A small image diffusion model, trained from scratch.
Training: adamw at rate 0.002, batches of 128.
Data: 203450 training examples, 13.2 epochs.
Rows from block 11 of a small image diffusion model, named by matrix and row number. Rows with one number within an expert belong to one neuron, the router's apart. Each number is 128 + 32 x the weight over its row's rms, rounded and kept within 0 to 255. All counts start at 0. Numbers have three digits each.
Before each expert's rows are labels from the 100 images, of 14976 (inputs lightly noised), where the router gives the expert most weight on average: "responds to" is what is common among them. Only what is clearly more common there than usual is listed. The data: aerial photos of the United States (SatlasPretrain).
# router: router (model.blocks.11.mlp.router.weight, 8x192), inputs 0-95
# up: expert up (model.blocks.11.mlp.up, 8x96x192), inputs 0-95
# down: expert down (model.blocks.11.mlp.down, 8x192x96, transposed), outputs 0-95

# expert 7
responds to: crop field
router.7:095090079103168131128141141131203134132127177115124079134082157153110092096141111128164163145150151157182110109033138118156183159178128120115082088128095189116145123099122173135099116171130074080155142189119166180105109147127164098142112150162131107124132147172136165204161144142164170103
up.0:136152122111041080190118113075106106171168159170169173104134160114167137127201103136147085133137109115197104170132090093137186111156127122100096156207108143123069142115152096126121111134144112138145140097114182091151108188186147131078114138126144152144127169135128131131110123102190154117
down.0:128164136107158172043131121167170166084098132063092071139110116180099104139085130140146134133109139119077151083099186138147094115113106103133138140060163117179180079149127144141130135131139112143122133148136068146098119098099111123149188126138144106121153064142116135134146139156070100134
up.1:099096151094155143099138176179097113126163054176162129146185172160094162175132110141072172088127105129121129137145142145117167151152164196076117141172161179104138127176081139135171179137111103127152136130190130141106102146062145101116165137108118148114115151067069145137144170169127165093
down.1:182151107190114124157122124129156144142107170103125159053082070081160083081160093131176075134124111136182116152098120102120102151154121082161138170142137128174126139106108137135076097148112129125081131119085165110152138148160105150116139128122125070133167103223172147137059119138098141135
up.2:140173079102097192125137102124113133116129078131208126156117111161120137158125128157102114128165141148060062112122145141103115146094094101105104148048088164197120170093159063088120111084175100162125114131127165078137112097151049104125106105122120073093098147136191132153128123105094132151
down.2:113117177127125106117117136105148092104083115159102139057168164125172157110093092071124184126105126124097115124129105099180171095171191172098115132135203143054144091134114132148130118189119147050121166143131090141106105122070144099156123114149089183145173160097101126101098179115148096118
up.3:082114132075152119175120172109049080174162110203116170138141145148107128158156165118089126121124100158107134196069097086132159149102189186093103098176121158126060160138086125150179139106082178130174144147110146144101138166164130140080111134076111158122094142133094095169164163134163105114
down.3:167136138178112101089177107185175200095102127091132119116094109101179148146117068146123121100142094088163116095154175138134094118127080075171134157105176094145159092175122122114101077151146081140086128112128142122140110115085136113122156100154135118168179113121160123112107094159120171139
up.4:125086132118102118147141063065121138092118089144114195120053127128125124153151154117190174149180132189115096146112133116134139095127090110138107116169097161086159178088106170147095176132204122093139133161071127158170121114136125146118099122151175205091129077174138100118112121120085067092
down.4:097179121118117104096156173172150114152135117092152141113201142076120127083104093123062086108067124099150180075155073169125112228133105139122139149121157091145156111153126110137132122187082109135152105134137082105068121137107102143120163163122089113213151140085102161147166143166144132166
up.5:109197126098048158165101116036110107112155155113110141111139091150085109111180151119182112157061165191084077138147155098091090114143162131129138081149091099165096149126145098080122142133170147117180099123119173131155139161132109160157115122108165130057141138132149135130126145094079065113
down.5:129107099119203097116165106182158132092074075176141159137144147138154097147135133094042138087148097105133129110104110181157113154142106115103110161099139184066187139105117178139115096135108103088114138123127093115122106085078109125122096137164066158151126071134095120129119150190150183152
up.6:098119139150110190104123148119104095191184179157156151165169168149046183137107131158078097120150146154147136145133156108131126174186137111175110113132154146080100142139134081176146160119137103110123112081149126131156174119068119157123159094150135146146054127109088098172151123069095153123
down.6:170150120144096086100129136130145143037085107157068117085091083074188087117181103092134138114131136112115096103114101121130148105093146154049156149172146131170153098125146180088128123183118131116114133174136134161067109148137138121115163185073120065068224104146155183125115181169173129087
up.7:079151158142123093098090150087118137175205167163109142136182165163075145112149094088110182207074142126170127093143133128168144149153143195117118117120136146067134080165057141144137161135142120094154104125127120151069130165115178192086152101134079156139116125157116142147116133113144119137
down.7:173135116132136170154152100146122120104072092085156126158082105101169115157138126172158100063191096145121128101138106128133096128087140097158131158141109126201098137099151104108107106136120100178094105133157140103140140118148074094113119143085184101074137139110095129138114166159158113112
up.8:148125171148119241145091075143151131133130134124171092176096135113072164139156153162125120071148121089120145134128117124164122138088094122155146122089133146119126135127115110150148128109133136146091146103175104136139115097075057084106121103126194166104087182126165160121166130110116194160
down.8:142134124088137069147073176139118163138139154156126175083123084142144119117136119122158125145085113159140151126153114115113087118193086167154126089126160124133101112135070135088134173176091149121072126166081106125105146140092147178146191154189118077146143098113132122144055079135124063105
up.9:140149154085120094199104151064095076120185175213135130084092122114124105128189174111101102114108163160155140133103075073119187136116188198103130090138105160110124141144128173139173146085120108117184126126100159143144073195165119121082052125067102130128145169114120117123144195111169082126
down.9:110115101123167156084168104193143173136090078072122116183113115141168144165097085160123130135132083105092145113148157165122094113132067054151137157136162113135110084139108086135082120134150130119068121105171115138120174092106133107114174121199146128128105072168107120112096092157071155152
up.10:100109128106172136123116154108104092148153140191155079128113184114081113145167128128086101103093160145160132094119115161102184142131142206072125122106142180089205117134073149129212164129105104143203138153166158105109094146072165113088104158080101179123130160081086146143137167159162133082
down.10:174123124152089167127131100150122153110111100107108197133136066143211131117102079128158148160151074117125155164123111063139087104128116074153143134161142090196103143138144113105077112127120136151060126136104106144147167124153076142147161135140180083114125087155160145095049089095108104121
up.11:161164145093033115139067071045152099114171146103122111127138102144105138106161141111188135152105142153104104156142143124142106123145155095153145101139087101140104184065159109138105106122194138142149097096119145115175086170190121164164132064142121166078138160113163068097120103071106089139
down.11:097127090109175132091163130174120144106081105146128162146110136109132096134120122130018117088147112139132132081137077090138108129141122137072121192127139177114158103149099183118153129143126142082112142168146091106097159082038088134110168181092133116150156060151071135128125132192168185098
up.12:143136121094189167123153176126109132132099148137174124110139118126084102179101162170091085061138148193131083127088090122138121169146134122117101156113087148166121142111203120116100116106103127160114125147128155161105085139112131161121127138119135155125108129179110098135146185173137140149
down.12:112075170146077097112092110151169147131157080119100143134144090140136138103113049114136159197102089104089157117123145127155118099078103132132164136138171149126127068159094135139152154145154178107100127147120109088159164121158095132109154124140100098170162069097147152064111072120090100118
up.13:181098115144114169156114063086152101154155132084152110177115100155128110117113139171172130128113137166091128168107131138167112115144121134158133046148069138135115163087153106135086109183175122148104143085101157132166166079195150134184102040171132243091066111149164101072107074112122086171
down.13:097149112091117104103139107150139201104076120145113177098171140106127126129201108068065095104133125176147112059159170083134127136183202190085117144124137186084138091163134165122147140149091158094154132157130102103064105118041177157185157159098143098127169152124110141138083173168132121119
up.14:120137125071135172122124071116156100178173145129143095131140135114080199099119132155181126102094174160094153132128136131086157085135133090199160028170130134134131092157133081134116124125205091168187088106175150126162146123134152082143120068142130155127098120125133075087166093057141116146
down.14:134149087111096115137119170143095134053058097131130215098127118120147113110145080104079117108157071123185084110136117128169071177188149169076086193124125171120125183074121168109139151166120170114073168161090132113106109120095110174121139143115140121129185166135137137172062166188143138099
up.15:158162055108139091128146147203169128079091137112155143116118119107086111151164150171066115083141176177090098075131071130113126103099104112102086145037090132127166110145182137068112126114122143123152162161119161136074127114133153148116119174086154099104141119133122134185122186181138110155
down.15:099087204155100150153104096107106102157170153145126117151154143134127180115087110089169163166108135107117189197091174115148172141127126164143146149199132146099090160141056106178137166143143154119102140081092092123211113129141142101084087081144061204138123102159154149101146074070131159117

# expert 3
responds to: crop field
router.3:080111140141097139104091082144135125184169159070093097142125156186171109084111140127209155123136102164118137153100164133149117156165091126151172126191121165125118141136124102160131116181145114098125124036181135127126102120123120120141177124193145112139116108134132122154206066095089163092
up.0:123145112178118122186134103132157128126110144083181095163061130150134169143132142163137145131117121130096117147143091152172149090092077129188137084075098113150096123099130102114101108146163086172103127146091151126134116115179117128123132083206132168104117077143134114029101099133135119141
down.0:090121108102127147108104138134107172141085120140116173110211159138136091102166088108116150108116049130113138143102156074113097147157190133070137140187120155134090139156114157137156110103112158121154140129161125130035130131100135124135144164081145095157118171083077145170132161122133102100
up.1:116120108154150156166103102170100115156165139138149135140125137101087224153146120085134106116146123136141126091106118147108084083146066176193155038145195099087163168131100130160162098136137142170168125109160101124112157105133112106131096088117088177182080144121135090104166124092133142107
down.1:156159128078104123121143149132128165136091186137113125174091073142123085094183083150137135121149117133147176151159105132156141179132159128120079119129089132163120137138131093086116186160108098091096152178099106141095154150131116198162164194125215091112132125108132179156098151174129155072
up.2:133101148125154186146138101136119152158161110105156094181134136155151163133138102141158164119111168097109169126151128162119151139121100094223119069171144085102098147192140073150086125103150097133089110103127128134189131102169129073148093076139128071114097137126135089080156127089108157133
down.2:139121091090092087105113156132107127097126112128121186148118086112162089135132106061102143147135066153144076131089143076160132111151144178063146125118071181119129156120106215087160116171134113146143126141108127121090119177118183200133122213063129130115119142098131139171053160196165078107
up.3:087131094160165112092108093142082168152180175142105106078116152100102137123098126128074115157092102117170177141076132188137131144183062140086160167149158140062198107104103127147163090108126106151116157122152083123119084058110189122107127146148077104150138132142106133168165136152124169080
down.3:195137159092128143137150142131114119151086106190095178117140116116146090085137126098159163119165146139087109151200126055118127108128181120160112096142127117125101123169150125086113174141140174122096137122100178145097122217151098131153122148102184107144111188092153130151063127108153133128
up.4:166103183123184138141131159144121165196152125111121122112153113152174128094098127139154172182102162118136144139170114155114146109183115132123140097149163114081140109164124110141112151082146130102083156083125170122138123118144177151063150135146080076137129118115088114129109054096066100089
down.4:083109096121054117171151127076182092087138148136100132108082142076134103160130089103176179155095106168100053155099162105154135141100109133140115166167092123100121148102131204134065122183142128130154105188096146143123159126155120158140104139110151152094142099150206149118072108141185175149
up.5:115113198167060060152093171071117110151105143166111145095098127097169108111133094070147138192131138091123172150138099129142155166190071121098122176136141148115108117113093104178142147164117168070094111085091101137207124114175171089092131118148128135116122094154120150176104091138097117120
down.5:099070109137132173171148094071109118102140099099163098137091140106127174121089146145184159106123125142076123119134159143119109126074106118139104131158129116147120164096162193078078125124101112110155106152117179144128136109099137128123128096201117200140125089142173056056135161135094139138
up.6:113165092126126108179177098130155125097083120125130106140062085152155124115121121133136112146136087165120116167136109156151123094088097147173129128143081115151114128094132134108071114132188105125113085112106138100149121150145165163110139065170114185120101122111167084079088101082123112154
down.6:133106100070131159085149139132120146103125158096128175133162188128145097101193120149108116078133128144150100082152120136093126155107166149069089139106148186138117099144156124129155124121083163142138164123171086124051135092109105096145132125129112127087136176096104109103187126152092116100
up.7:164164185102077162185136122089145114089097111110156119152082074148163102097136129128203133138142111172104109150161093137107085124118188147167170112117095099187118157140153114070077130127168130141133104117102187123177108203184137168183081098114174097127153134097154121087090117076095078115
down.7:073095086141143121068160141145092124139158102135097137132180176100113138108136127116072092086100097135146116105106158134133149178101128154064089165078130199108143121135124144145146090112120119141129184149163097166061121078072116104122164147131042166094118112104102121168149132182116159124
up.8:157181105111073068143123127152136107026092154127160161074127100125150103142095144124131100130136106147151079102134076118107035130085181152087154153104119137131107131091151131055099150173126140154127146116120171080095157160147079152157131195093205110139176148120159141178109130116182081143
down.8:063093157155166148071173135133137163196125175089064082199126176066108165121144143156140122097074117089095205155134150183122184176120144081114115149114126118104111121134115140181181091104123117152115118102170052172116128064073123105100128117114086139119073076129104105131206136136112151115
up.9:177165122093121150138149152109119154110117135107117133129161116198140105084130072116066116146101072142100152118125104112088064097140142124086151134114152119181103145092130106064106099150111126140153134164146119147075172150119143133125168171102151051151165127147076099230129119139172089178
down.9:131085071159164136099136149147148125176136155099089116142149118103089098100158167129136122089147102072136110146118139143131128214136085088067099178088105120067096162182136142201153137121111116105143078067116081173125135103169095149101146148070166079083127107107123117140102123105129148094
up.10:061088150164128109149079102068064127171111158158175105090126116098150076136131126134186158157066169125175126169109159119191169123107140238167125105153127159100084107133068148142157091088207149137138131085135072150152064136124157096089101129136153144155155144070147110088112141090107167089
down.10:141185115125116096063172122167199119093116092136160104143111045123121171101107154115086113062141164148123132070128067101137085090120108100160136070101064128209173095128123086097058136091140137154094192142169173126068120185106085164131146132083149104157091167087109082164139160179119122160
up.11:161100124109124140173109088093151068142150074136108077162122126143117163151143100114174133131125128107126141178134156111174120042117136155201113023151105107135111125113112119116147131133189106127137060092147143129162056133172152117111121006147116188143113143091156047031129096087131138118
down.11:166146101057102174049151156189131164094080116145160186110104110131138142131092104159115131095164080136124140074124101139106085163113100102058118177106177157163142167159137121083126127112081165095057195133127149120088189129088128113119124171141184081112112138127091146183091137188136112139
up.12:155132111126082113098154168143180119104134121113143166112122114101101107102071186091126118106151165131137062128138108178137159179137099070138082129071134142090150100128154077113054156166109161090088148135079187147140156132096084128114139148139160148096168075083105099116089115168211151155
down.12:069085181116177142141143057116110110188138124117096112104141186124175188117180107140141156145128148109090148137096120119127135064133174182176181176162125157165063132074143169162207094115165123151127085091146089087117089105146152061104088118148143152181115108204151104126210087061110134071
up.13:147117161065154193142076157095140090152173137157157086131143109136129135091112110106177152125118181154119120103128118101105145147109164171135147093129159111104165155127119116098145131143182097137166122124119152149169142166200156140146065135123117126133090131108151132103154077095138092102
down.13:094120055153162128114190115142103126098090047089118145172159110136118132154138131110089108120140102131131135118129141135128105125132089104106081169090077117132124154118126120126090147135144154131091137127142127125118142110033120151144165130136120148109150121135123114136070165175117190136
up.14:147123122144146140142128099057120129192156119156132128173113090148143139128125088107149134170111126118093165148145138129183152090170138156135064079182114070134146112096129075112164137108166106104153139047113123163140116122140191163103133062178105167150131169108154063071074128094103105118
down.14:157144086086140127074174126178172098063084136129130140100124128174126159096140109154125126081170151175127070066107106099122057102106121127078126141094135182142130131128160176076089089175132130154129110162146184062119168135141063118148117148142161115108164134147155129154143128203166094141
up.15:192144148117073086149134191124143090108114148122094147123135076135128123099088137092167168157148140191136142135140071116143114171189131106109137132130111099140154094126112112132097147147147178067058123111040142162165176116154103183137176158109154140139154086142134122143054107129151072143
down.15:087098143126105122192122076111116125134127092124132100110145141124139118127134088158153117149091127079103116161111170141133169096104093105080117160169115190098111148090130165127132103137123097153119089104169109137183107098116124103087121105172093152144099079151147093111152084140102173122

# expert 6
responds to: crop field
router.6:106166154155147155109115153141095152094107125075133097146142139151124114096096161118096154109123108105105150135113114133157113125119108136162108177100119091129105113096140147147132108091075203105074115139123080121073117139103041101146156142124109205145106211122158065083187148107119130101
up.0:108127148084093171182135109089082066122127107153174115158141092153095142138186110097169142136130149159103126176127130115128119113101143135175150092147056115121079141078127105132099145161163146114152070062088145088145113136176129132174065068123124193064116158074139075033106123074130112143
down.0:098126056147163118081139127168163193144146160113066118107128183136105112147124134160052088112105167118185124077114134171133112118148098120116112111085145200126197084122140166118132066087105087113124164171147121142107148104098139136100171149134120070140138089147122141175138127203140117103
up.1:127076150115175135086116096116109140123153135197108103136166181084134142184100122117087146139115117091131161105094104129119107067098107162158196123059172138099138152183109143123177107109094177158180161148123083087093132100110101107105105123118085123199116140125117079103181111143146119106
down.1:131149126118075122174144115106121131117116145075125165122113053191120100130137110093152146187118111139112074128187124089136131126162154080102114100172129155175103120131152086112095193144121108089113068146120157145180141123155178168105173142108132132121097140119165149134020117120152134141
up.2:127098136132164132091106077129106108174172083143131148159144131117140189153100133108066136114107124109104157125103124128093144095092103176217102044057164118116165125159118135144171128152110136160126134132152086127112133089070115122140108064132066204142100120130132088048161090113149147097
down.2:172161102139092111166128156090104129099107109090090152095138151154168067107168080111151128141108159163169054139169169121148086127103148144124165084162161122153147123109165146065125100140143105102137131201143165124168172177154150128152121176099156099112171101116170212141065133141133126185
up.3:131132134086173129081134085157076116127195095186178116132186146131149200142069116073139138110150096110103175141119099148115152082114102155196119032128163128090148132141091108190151125149125138154154157114143113120157130113086101088124105085117096196154088139112083065049178124105142132092
down.3:112146091146083072170127148120130131113102121061082149129112129132198060087166080161117134139125113138132042107130147078167098124103144146100178156124113119214102132143168135058135134141154160084136147184106153105092167153142137168103155156123148063088164117114175164138031101131127129141
up.4:108120121130134116185102106069100125120122141236079164154095129140129118156168126145161126152055112141157094134068137107134178106146080201130148083124086202115078120116091178081147129112112142130129095173056162144108054134170140118107084097138106192149125150135157091074110125155119146079
down.4:143143106111118163104123132206136148113108145057179126106123135136165163093118104131082094121186150106108141096191109151118080182148165062141154136140163114141185102156147093123086108168140081099139147115174120126129199126099127129162192137103195073119156124098107149148117125115117114179
up.5:158110113171182149044130126181142172157133144087156062175160172113097188114102113145080123132118150087092212100113112151108177098159094075112115150061145129138177111179177085142110083109126149147134106163115122104102123138109136104116113140088113156181113117159135093204204114118121158115
down.5:131170158125093110217115131067087078087155159173096188099146067127147138105144109044124166154092089110100073123174155128152128115143142175111121098147123119110075147142084179094126170144138130090157129114080142142155158117184156133111137127134108176117169139150151082079074122111131115113
up.6:115137134139158196072122103193134144153130136120152119141147123096072164170097152137079114117108113098102234119114119193142126097101067119124114170008146110131161104140141130154114121094133114132138144164130079159116120084079131136103139145091078138164102101124095093148208126132115154113
down.6:173128119184103089142105174065098096121151132174102189088104086159177110060139095083175176167096117107111090158182150089100137132156175135147138036154149150115098136155131138123149153166112172102141101109099160125138116167179158122122106155155132143185118142135178110133058137111146152120
up.7:137162098107142181140124161179089096099126114208117151189093092179091140109103100116127171083109077153095132154120101097144117060156131137147105163081126110120084091130113108067093174117131163098123094173080160152138163167119106138142102125144119164178083096115131080081075133114109112170
down.7:060111108140120125161116090107182182143168158117106112092165139094160136152211137152141115137096159101160130106130184183141109169083112104104132067187138161103151118114116149186141077126139109150125159117160140102097092076157161101104120105115158129110173172096142166128200106132131151091
up.8:174175089113080096184125134100120069090105126095129159118089087153144139106130131065151130136181173132147104129121073137136135148147140096245118119167058091160115107103130052125104154119160157121068126080083171128177167155134120107150101034132156167079129166090092080086091134115145125135
down.8:045071117115174139068151140143162159163175122126094117116172187115119106130158139152127134147092142117127153107109179169113121135099085157039113144111140143102130119122154164147099061152112128127176129131178079148079100067144166150136146226122067096105090080153140127173204118178109139077
up.9:132098164120177156086096138152097085104136089178140078169116092105119125109070138108133175115084088123126170145111077186136103131120105153124131101025181133130139114134135118146129135091108158144083120127104097134091120080084087130103096120139088188177136148151129092090142110142123135115
down.9:131166073168085106170147136107148127119166166110106203053152121164143134140183061124161117165118173136127075134174197102133139123152129126118119102176086118091118121149143124091102165184126164096155149162157157154176141157142200142120173150126147088103177084134125191180104103087108121125
up.10:169134165145090058197119119085136084136096117036108111118124100133147123133144169140124145177156158125161122167116060171125144118079103099200147116148090063130102119104127117136101140119163153112094112140102139108182151122144073088129100106122166142095131134122171126086117106128174098105
down.10:087110145124130174068120151156124170163148139176136138132174157180091148150098103119130125144127103133117116107143187129119105147161138139086103152090154184064123155135122162118170123126090101158127153126145107185119118111101198149130139157141085124199103082121078113189142123105061145147
up.11:145148135102097146165143151113142075125150129170180136125063119177106114104123135120133137125141156147101086166144130097115155144146081109209098124137099093083101127084112083085105131122147123071134100122057177104226137186090112124108129069146134177130102126119110076112071161102101114167
down.11:051103113133159112083115105153134199151133171090103145116192128088131190173147125125109133127094126118141156119102163150137099112102104170070165086150146184108151102129138181181143086125121100220159162146182069171093124072161151106123136121122105067101120100125150136126204109161137165066
up.12:165154142138095168165121172173119062102129105161127166157128078156096110100112160151112167086158128149079111184149073084149115162118126081205122167129051081112097153093135029109064142136164148080105107114074159142137179141128080158144103102110145156136115124118136079100072158124146147190
down.12:062044148138151154116110081114129145170177164126084091103143160083162168185128135145127129157068133101164145122102185182157176106106082137051129143128172208078145112136140186187160116088112103135138191099154108128135081087141169084082140137138110157132122105121145177130181080147078107076
up.13:178144102113095134152155158147136062113105086169117149164101076164156083078115129107144160127168080198102119182141078122106100107156138088143119169166132116169114126096135097058089145145168164120092106144101206116153152189131081145156100128140205132147120153137162120110088114141157124143
down.13:070092157131160136147108130120165210141147123138111122098174147121082176194123138151138137144113164070159142099101168162184143133090131113079136167099116169079127082116118138216147135123133116072177139093122059167141142041112138104084139113139072162096159123109092113119179114116104162109
up.14:165136121119115168140121141152139063116137109140134135151108084168086132091069106110104159084188104152074155164141086097093161146124133060192083166147125101133130110133170063120074160140129117077116098103117174144182158142081090122119124096136168196120099096138104086065105122099096150184
down.14:066125108134120098128130117102105141161151143124095100104142155101181146172185173115130125203058162091145125117079187142161118120083109172093178071107133193110135085133127193167156094124122129177141176154148085130059147091177167150125133126133091075100119126130159175176179113115123125051
up.15:147160147079114129169119111109107059118098078126140129184134129122110136133121139099175158119156110130093117191136109102130147118136159163210106125147111124124095152064083105134108153130161133135139074076096139112176130159138104129130054059159182178068087160063141080062098099077104124142
down.15:059125077170140101089117114169149165127155191123100123087115123141133123136162135148100085113058156130162113065090153164105119153086090134096121095104129182134164092155168186113169055127131088143114151132151096141073138102109175125091173180120104103135139126142156169145145143192163135105

# expert 1
responds to: building
router.1:100107144191117135152123124158118129140117121101185084143136174147090182089105129139131172105195085092118114138104132146148169160166102189115130145139110162096105094119123137183145177146143157086120097161182112130141114120115075088155144129125131146118121156133141147183186092105154202133
up.0:082102159148129082123147088070146148154164150102102142117189154123095148097161097119193166127078145104107163139125210153126149121167105140135116125173155113130178119148111120211127153137134118154112142077089093144130112078086207109112146082171083153130128098077099086131110117100123197096
down.0:111105123157108140171110082117135110102132143084111125110083121144158079128102108152087105147129155156142067106144119127090081145093158133167168125105101137151108127093167162055120073094112134136124090212130173086161124153202061153140149152083144130137142131144188152120123128137175083180
up.1:094140106154176138097132092168149187143141143088181120102138162112156133141061116170059165147114089131129135110110126204119104138118073163156175107093140214102192119122117131152143082119116112143088169114178099093141167105108125097108143123203069148181108063153154115147170071190137149120
down.1:194141147114113129124154115107096088110129148141135189145136090136149094111147104119210104088139107122092147167130140065125142140144184124089149108147124110139099163135095113145128171153132143114143151125102165145122131158183100155151133128077159110149141219071140131140066167062121055124
up.2:122131172130091103091105174150162094162120151153166130088119146079199113057070155062147130143117090092120137207169078150137163185092099141089104128209143095110145186107072096152114147110107121109104193063103101082126145112088117128076149143127095116156148104098128148131152117128158152124
down.2:146063150124173131192112099074134151103142133143134193159107132179107088168152124142181139169111127150148117165104157108146115117163110147092120211080103149084120139141140122114088122165124162129089116217151171153181141132199158115143154091145153159100138123114152128154107136102096148131
up.3:128132133175154140097151092144194173135180146063163061098124121103147178160107138178110090160098161104157136030117158179108120134129100111130162110086149169121195092148124164112129105138141105124117126112174124108190120084108163059098159102128092146137139091147136121160160089195143182144
down.3:144163118115098136149122138128095070113074115168148203150124083149128084126125095079136144080164078159140130176170104082149082135151145160086096113200140110143108164151109098127153174151135169111092137145091158125108165158137110157166100148120166127153117164110116150115068126082135080107
up.4:108086132143077105134154128034210174148142135068110151101167153120125139114139129089157144114049155169137133099121133138139127163168092096134068173156142144124142151142135106197111168121143073075089169086071106167143170089057222123083137094173091131127146114109125092137121098084168157100
down.4:110123144152117090093103142096152107133164102112100088152096114147138102154116141208122129158101116111162112125122131160092120115069098154106166110164099081194105126111175173063125083093127155126116088191114156077145061125185127143121126116107144145112137078152204096136131133205129131142
up.5:084088143174095102073110062073132110137141142162132134059105131107140106094146138072118130136130140082155128141117135120113112129076141126016136203155138172100135150096088148112110172152090109186127141133132131103141080142197122067142101154114085104118151149137178163212129152194134148122
down.5:155138150110107137200146139095108140117092155151089146131149124107134105132104172138149139130126109169152155175132146096125158149110028080137113134108054137118145112129125106116059134181179176085077161147134175149100147116143148177091129092151138156131129131154125058098105147115087175110
up.6:081114118125155141143086100135107129127165170145139147092124135097167105109051138125109123182093127109103134108121170150155170137179146181103171080154178136119151151109105156116213124084116100175115139116156118078182104113106093114143102131162134119163121125134143132185187107107165170108
down.6:171150125156118149099162161135118129097114124055150139108117052178118102120233099115182101098169127112091144145176113119093054118166169044134096128117106145142120132151118102122093173164131115142112135108104138143143218150143083190160120132123147139127154103182095171118095174123161042148
up.7:166127116135100136153071069132115084113162128142185131115128104140142157159118176148138122140166138089102109135158112074135153089072099159139156132162128092118123127122127125072117130106199143161164125134148179065151127164144142117133094106178139127135113121160133127130087109162199147135
down.7:141108105125169148117123160142120118106069101071129136155122129142078064106123123111108104073110100126129115156123110169138130231151169063081095145110125180114139130111157110155114109141072141106111161113135081181104168123122103233146154147094146100128123128122113081146132165174131161131
up.8:104143112137091102197075049108162109131184107168146101119135121142122119151128156123134091132147110101106116164117147093169173058103139172154148045164113116115074171132102128107168116110160123159156090158160143084150034167172129070150064077125115167136111156100153080056155116096094160142
down.8:173139091104126169073133195200091142131073123099144138124085119115160131117138101138081160077128158117138154114156060176097034188133119100119142138122137150142172087140109092110113098142087139126057179122133133145136242136052104198160157142107138105128126079160115171149106162149124115134
up.9:126154167106076125172098165111119117113144158152142094109161086149131114150175095109156125151156100081166083170118114044177128161086165115094150168180154120133043134107066136139154151158116122151126098136168117052125136175181082075119149151046174077154180186102133120187120131144136157154
down.9:119115131130095128117128108139132166144127103097151171109150193159171110093087126088140184094086100143148141115079130184104131114125070104079081130104119138097200142160121128148078105088153162051091164125082134169087107082093204169088140086156070185113110105155136092113093157220140096182
up.10:063114159081150110122125105045149074147142132148137081130168133079128118143181139092153112104077181094165115109146130168119155132118178160103107097112147134118139140150080096214178158124145090143177139096137096099099050143147140077145087107100070154126115170099135131154161157114187156103
down.10:155130102156114150129151123225110125127084110070138146122117105179161154102083080161081161152163059111105148136123139125159094107157091113187175117140109124152155130116149111041097102125096141129035159149115131119100205148111101159134139158157167078148102093157126162130063121167107111135
up.11:104109119185180124083187109165166171135165149087187087101113155140142120127086123152069109133118120117152140064116136190078136146145064093141137124071138182130184099166133118097114087123125124137087145128138132107123119099120141102095159106191070142215111094177125119135120059184140163160
down.11:163148138095089145170090134105098065135083123153097213125137089104139120123167101115179122094165106146109092163128131071153101123101195152107118099189124119130076145132106146121129168156134163111158125123094134137110176162177122132158099168081157118084117170074168104119092161118141044112
up.12:087107126109149165125117079108145144141148177097127123152159100148130178118124105132122143131136056107150109111091167161106114090171094139076144092143196145176083148172100110187125089092118121130097106099159117093163113137110094083086104130104115151168065148088128103198162128098115233089
down.12:174175166121137077141099153136152148154151133113111141076132101123155117107177089099159073175144170083091175124175095163091073176125189110183196097131127114102128103153117153092110118147112179086136141159095139141129134121146137162135142143105133112150191126129108167146086157151105061135
up.13:140139123145084138098116120168098106097097111127153145108122128077160133118173154104168155150118128082117116126148066105084090066089139127093079111176174089094169153135102094143133179147131136140142191100126164119100148114133103172124094191109168095134128147119126161200167150201170153127
down.13:119139088098159170153139112096168106169120102130192122139117140181084159109127156156153086153172082175150084201111114127118126179133118104103052218094081138165150136135122088138141114133150130114134140157131126177185191148159112098120123140153151169121101074091217089089122157118125173129
up.14:169123147166145123129168115134157139135166118100152061128036114174107153139075113137099109105158152139122126120135114138141192125136046113209157137111144131133139090131149132087101107117164065122122113114125118127229101154139152127071151078203086176141120091137149126064060123123117160195
down.14:115148089149109164120095163153087116130135125133096197127200142084150122122166156129086132106129099147119134170130095125122073161121196137064149080127119142115114181133121160135162113148067174166149162129153122147051169145091101169141104158061174078137116168119133160143125163119139098066
up.15:093116167141113085094125078097131159159157101157146130143151192141091165087143115069174184095119156126097179103143178128140138113119114143098079159144181120095117075187132107162111165154165165128106184093092104153106112100130167143186105120136135140111139131077136077101111115129128116093
down.15:133082069146142137180152142155156110131116133106124143160075137115169107153093132177101075176168144151185067167149109141136108102114051116142151117157098099108140158113161145107109094149115113138115149147138164105164154132175103136068112141126108058156125091174174116167114137177107120126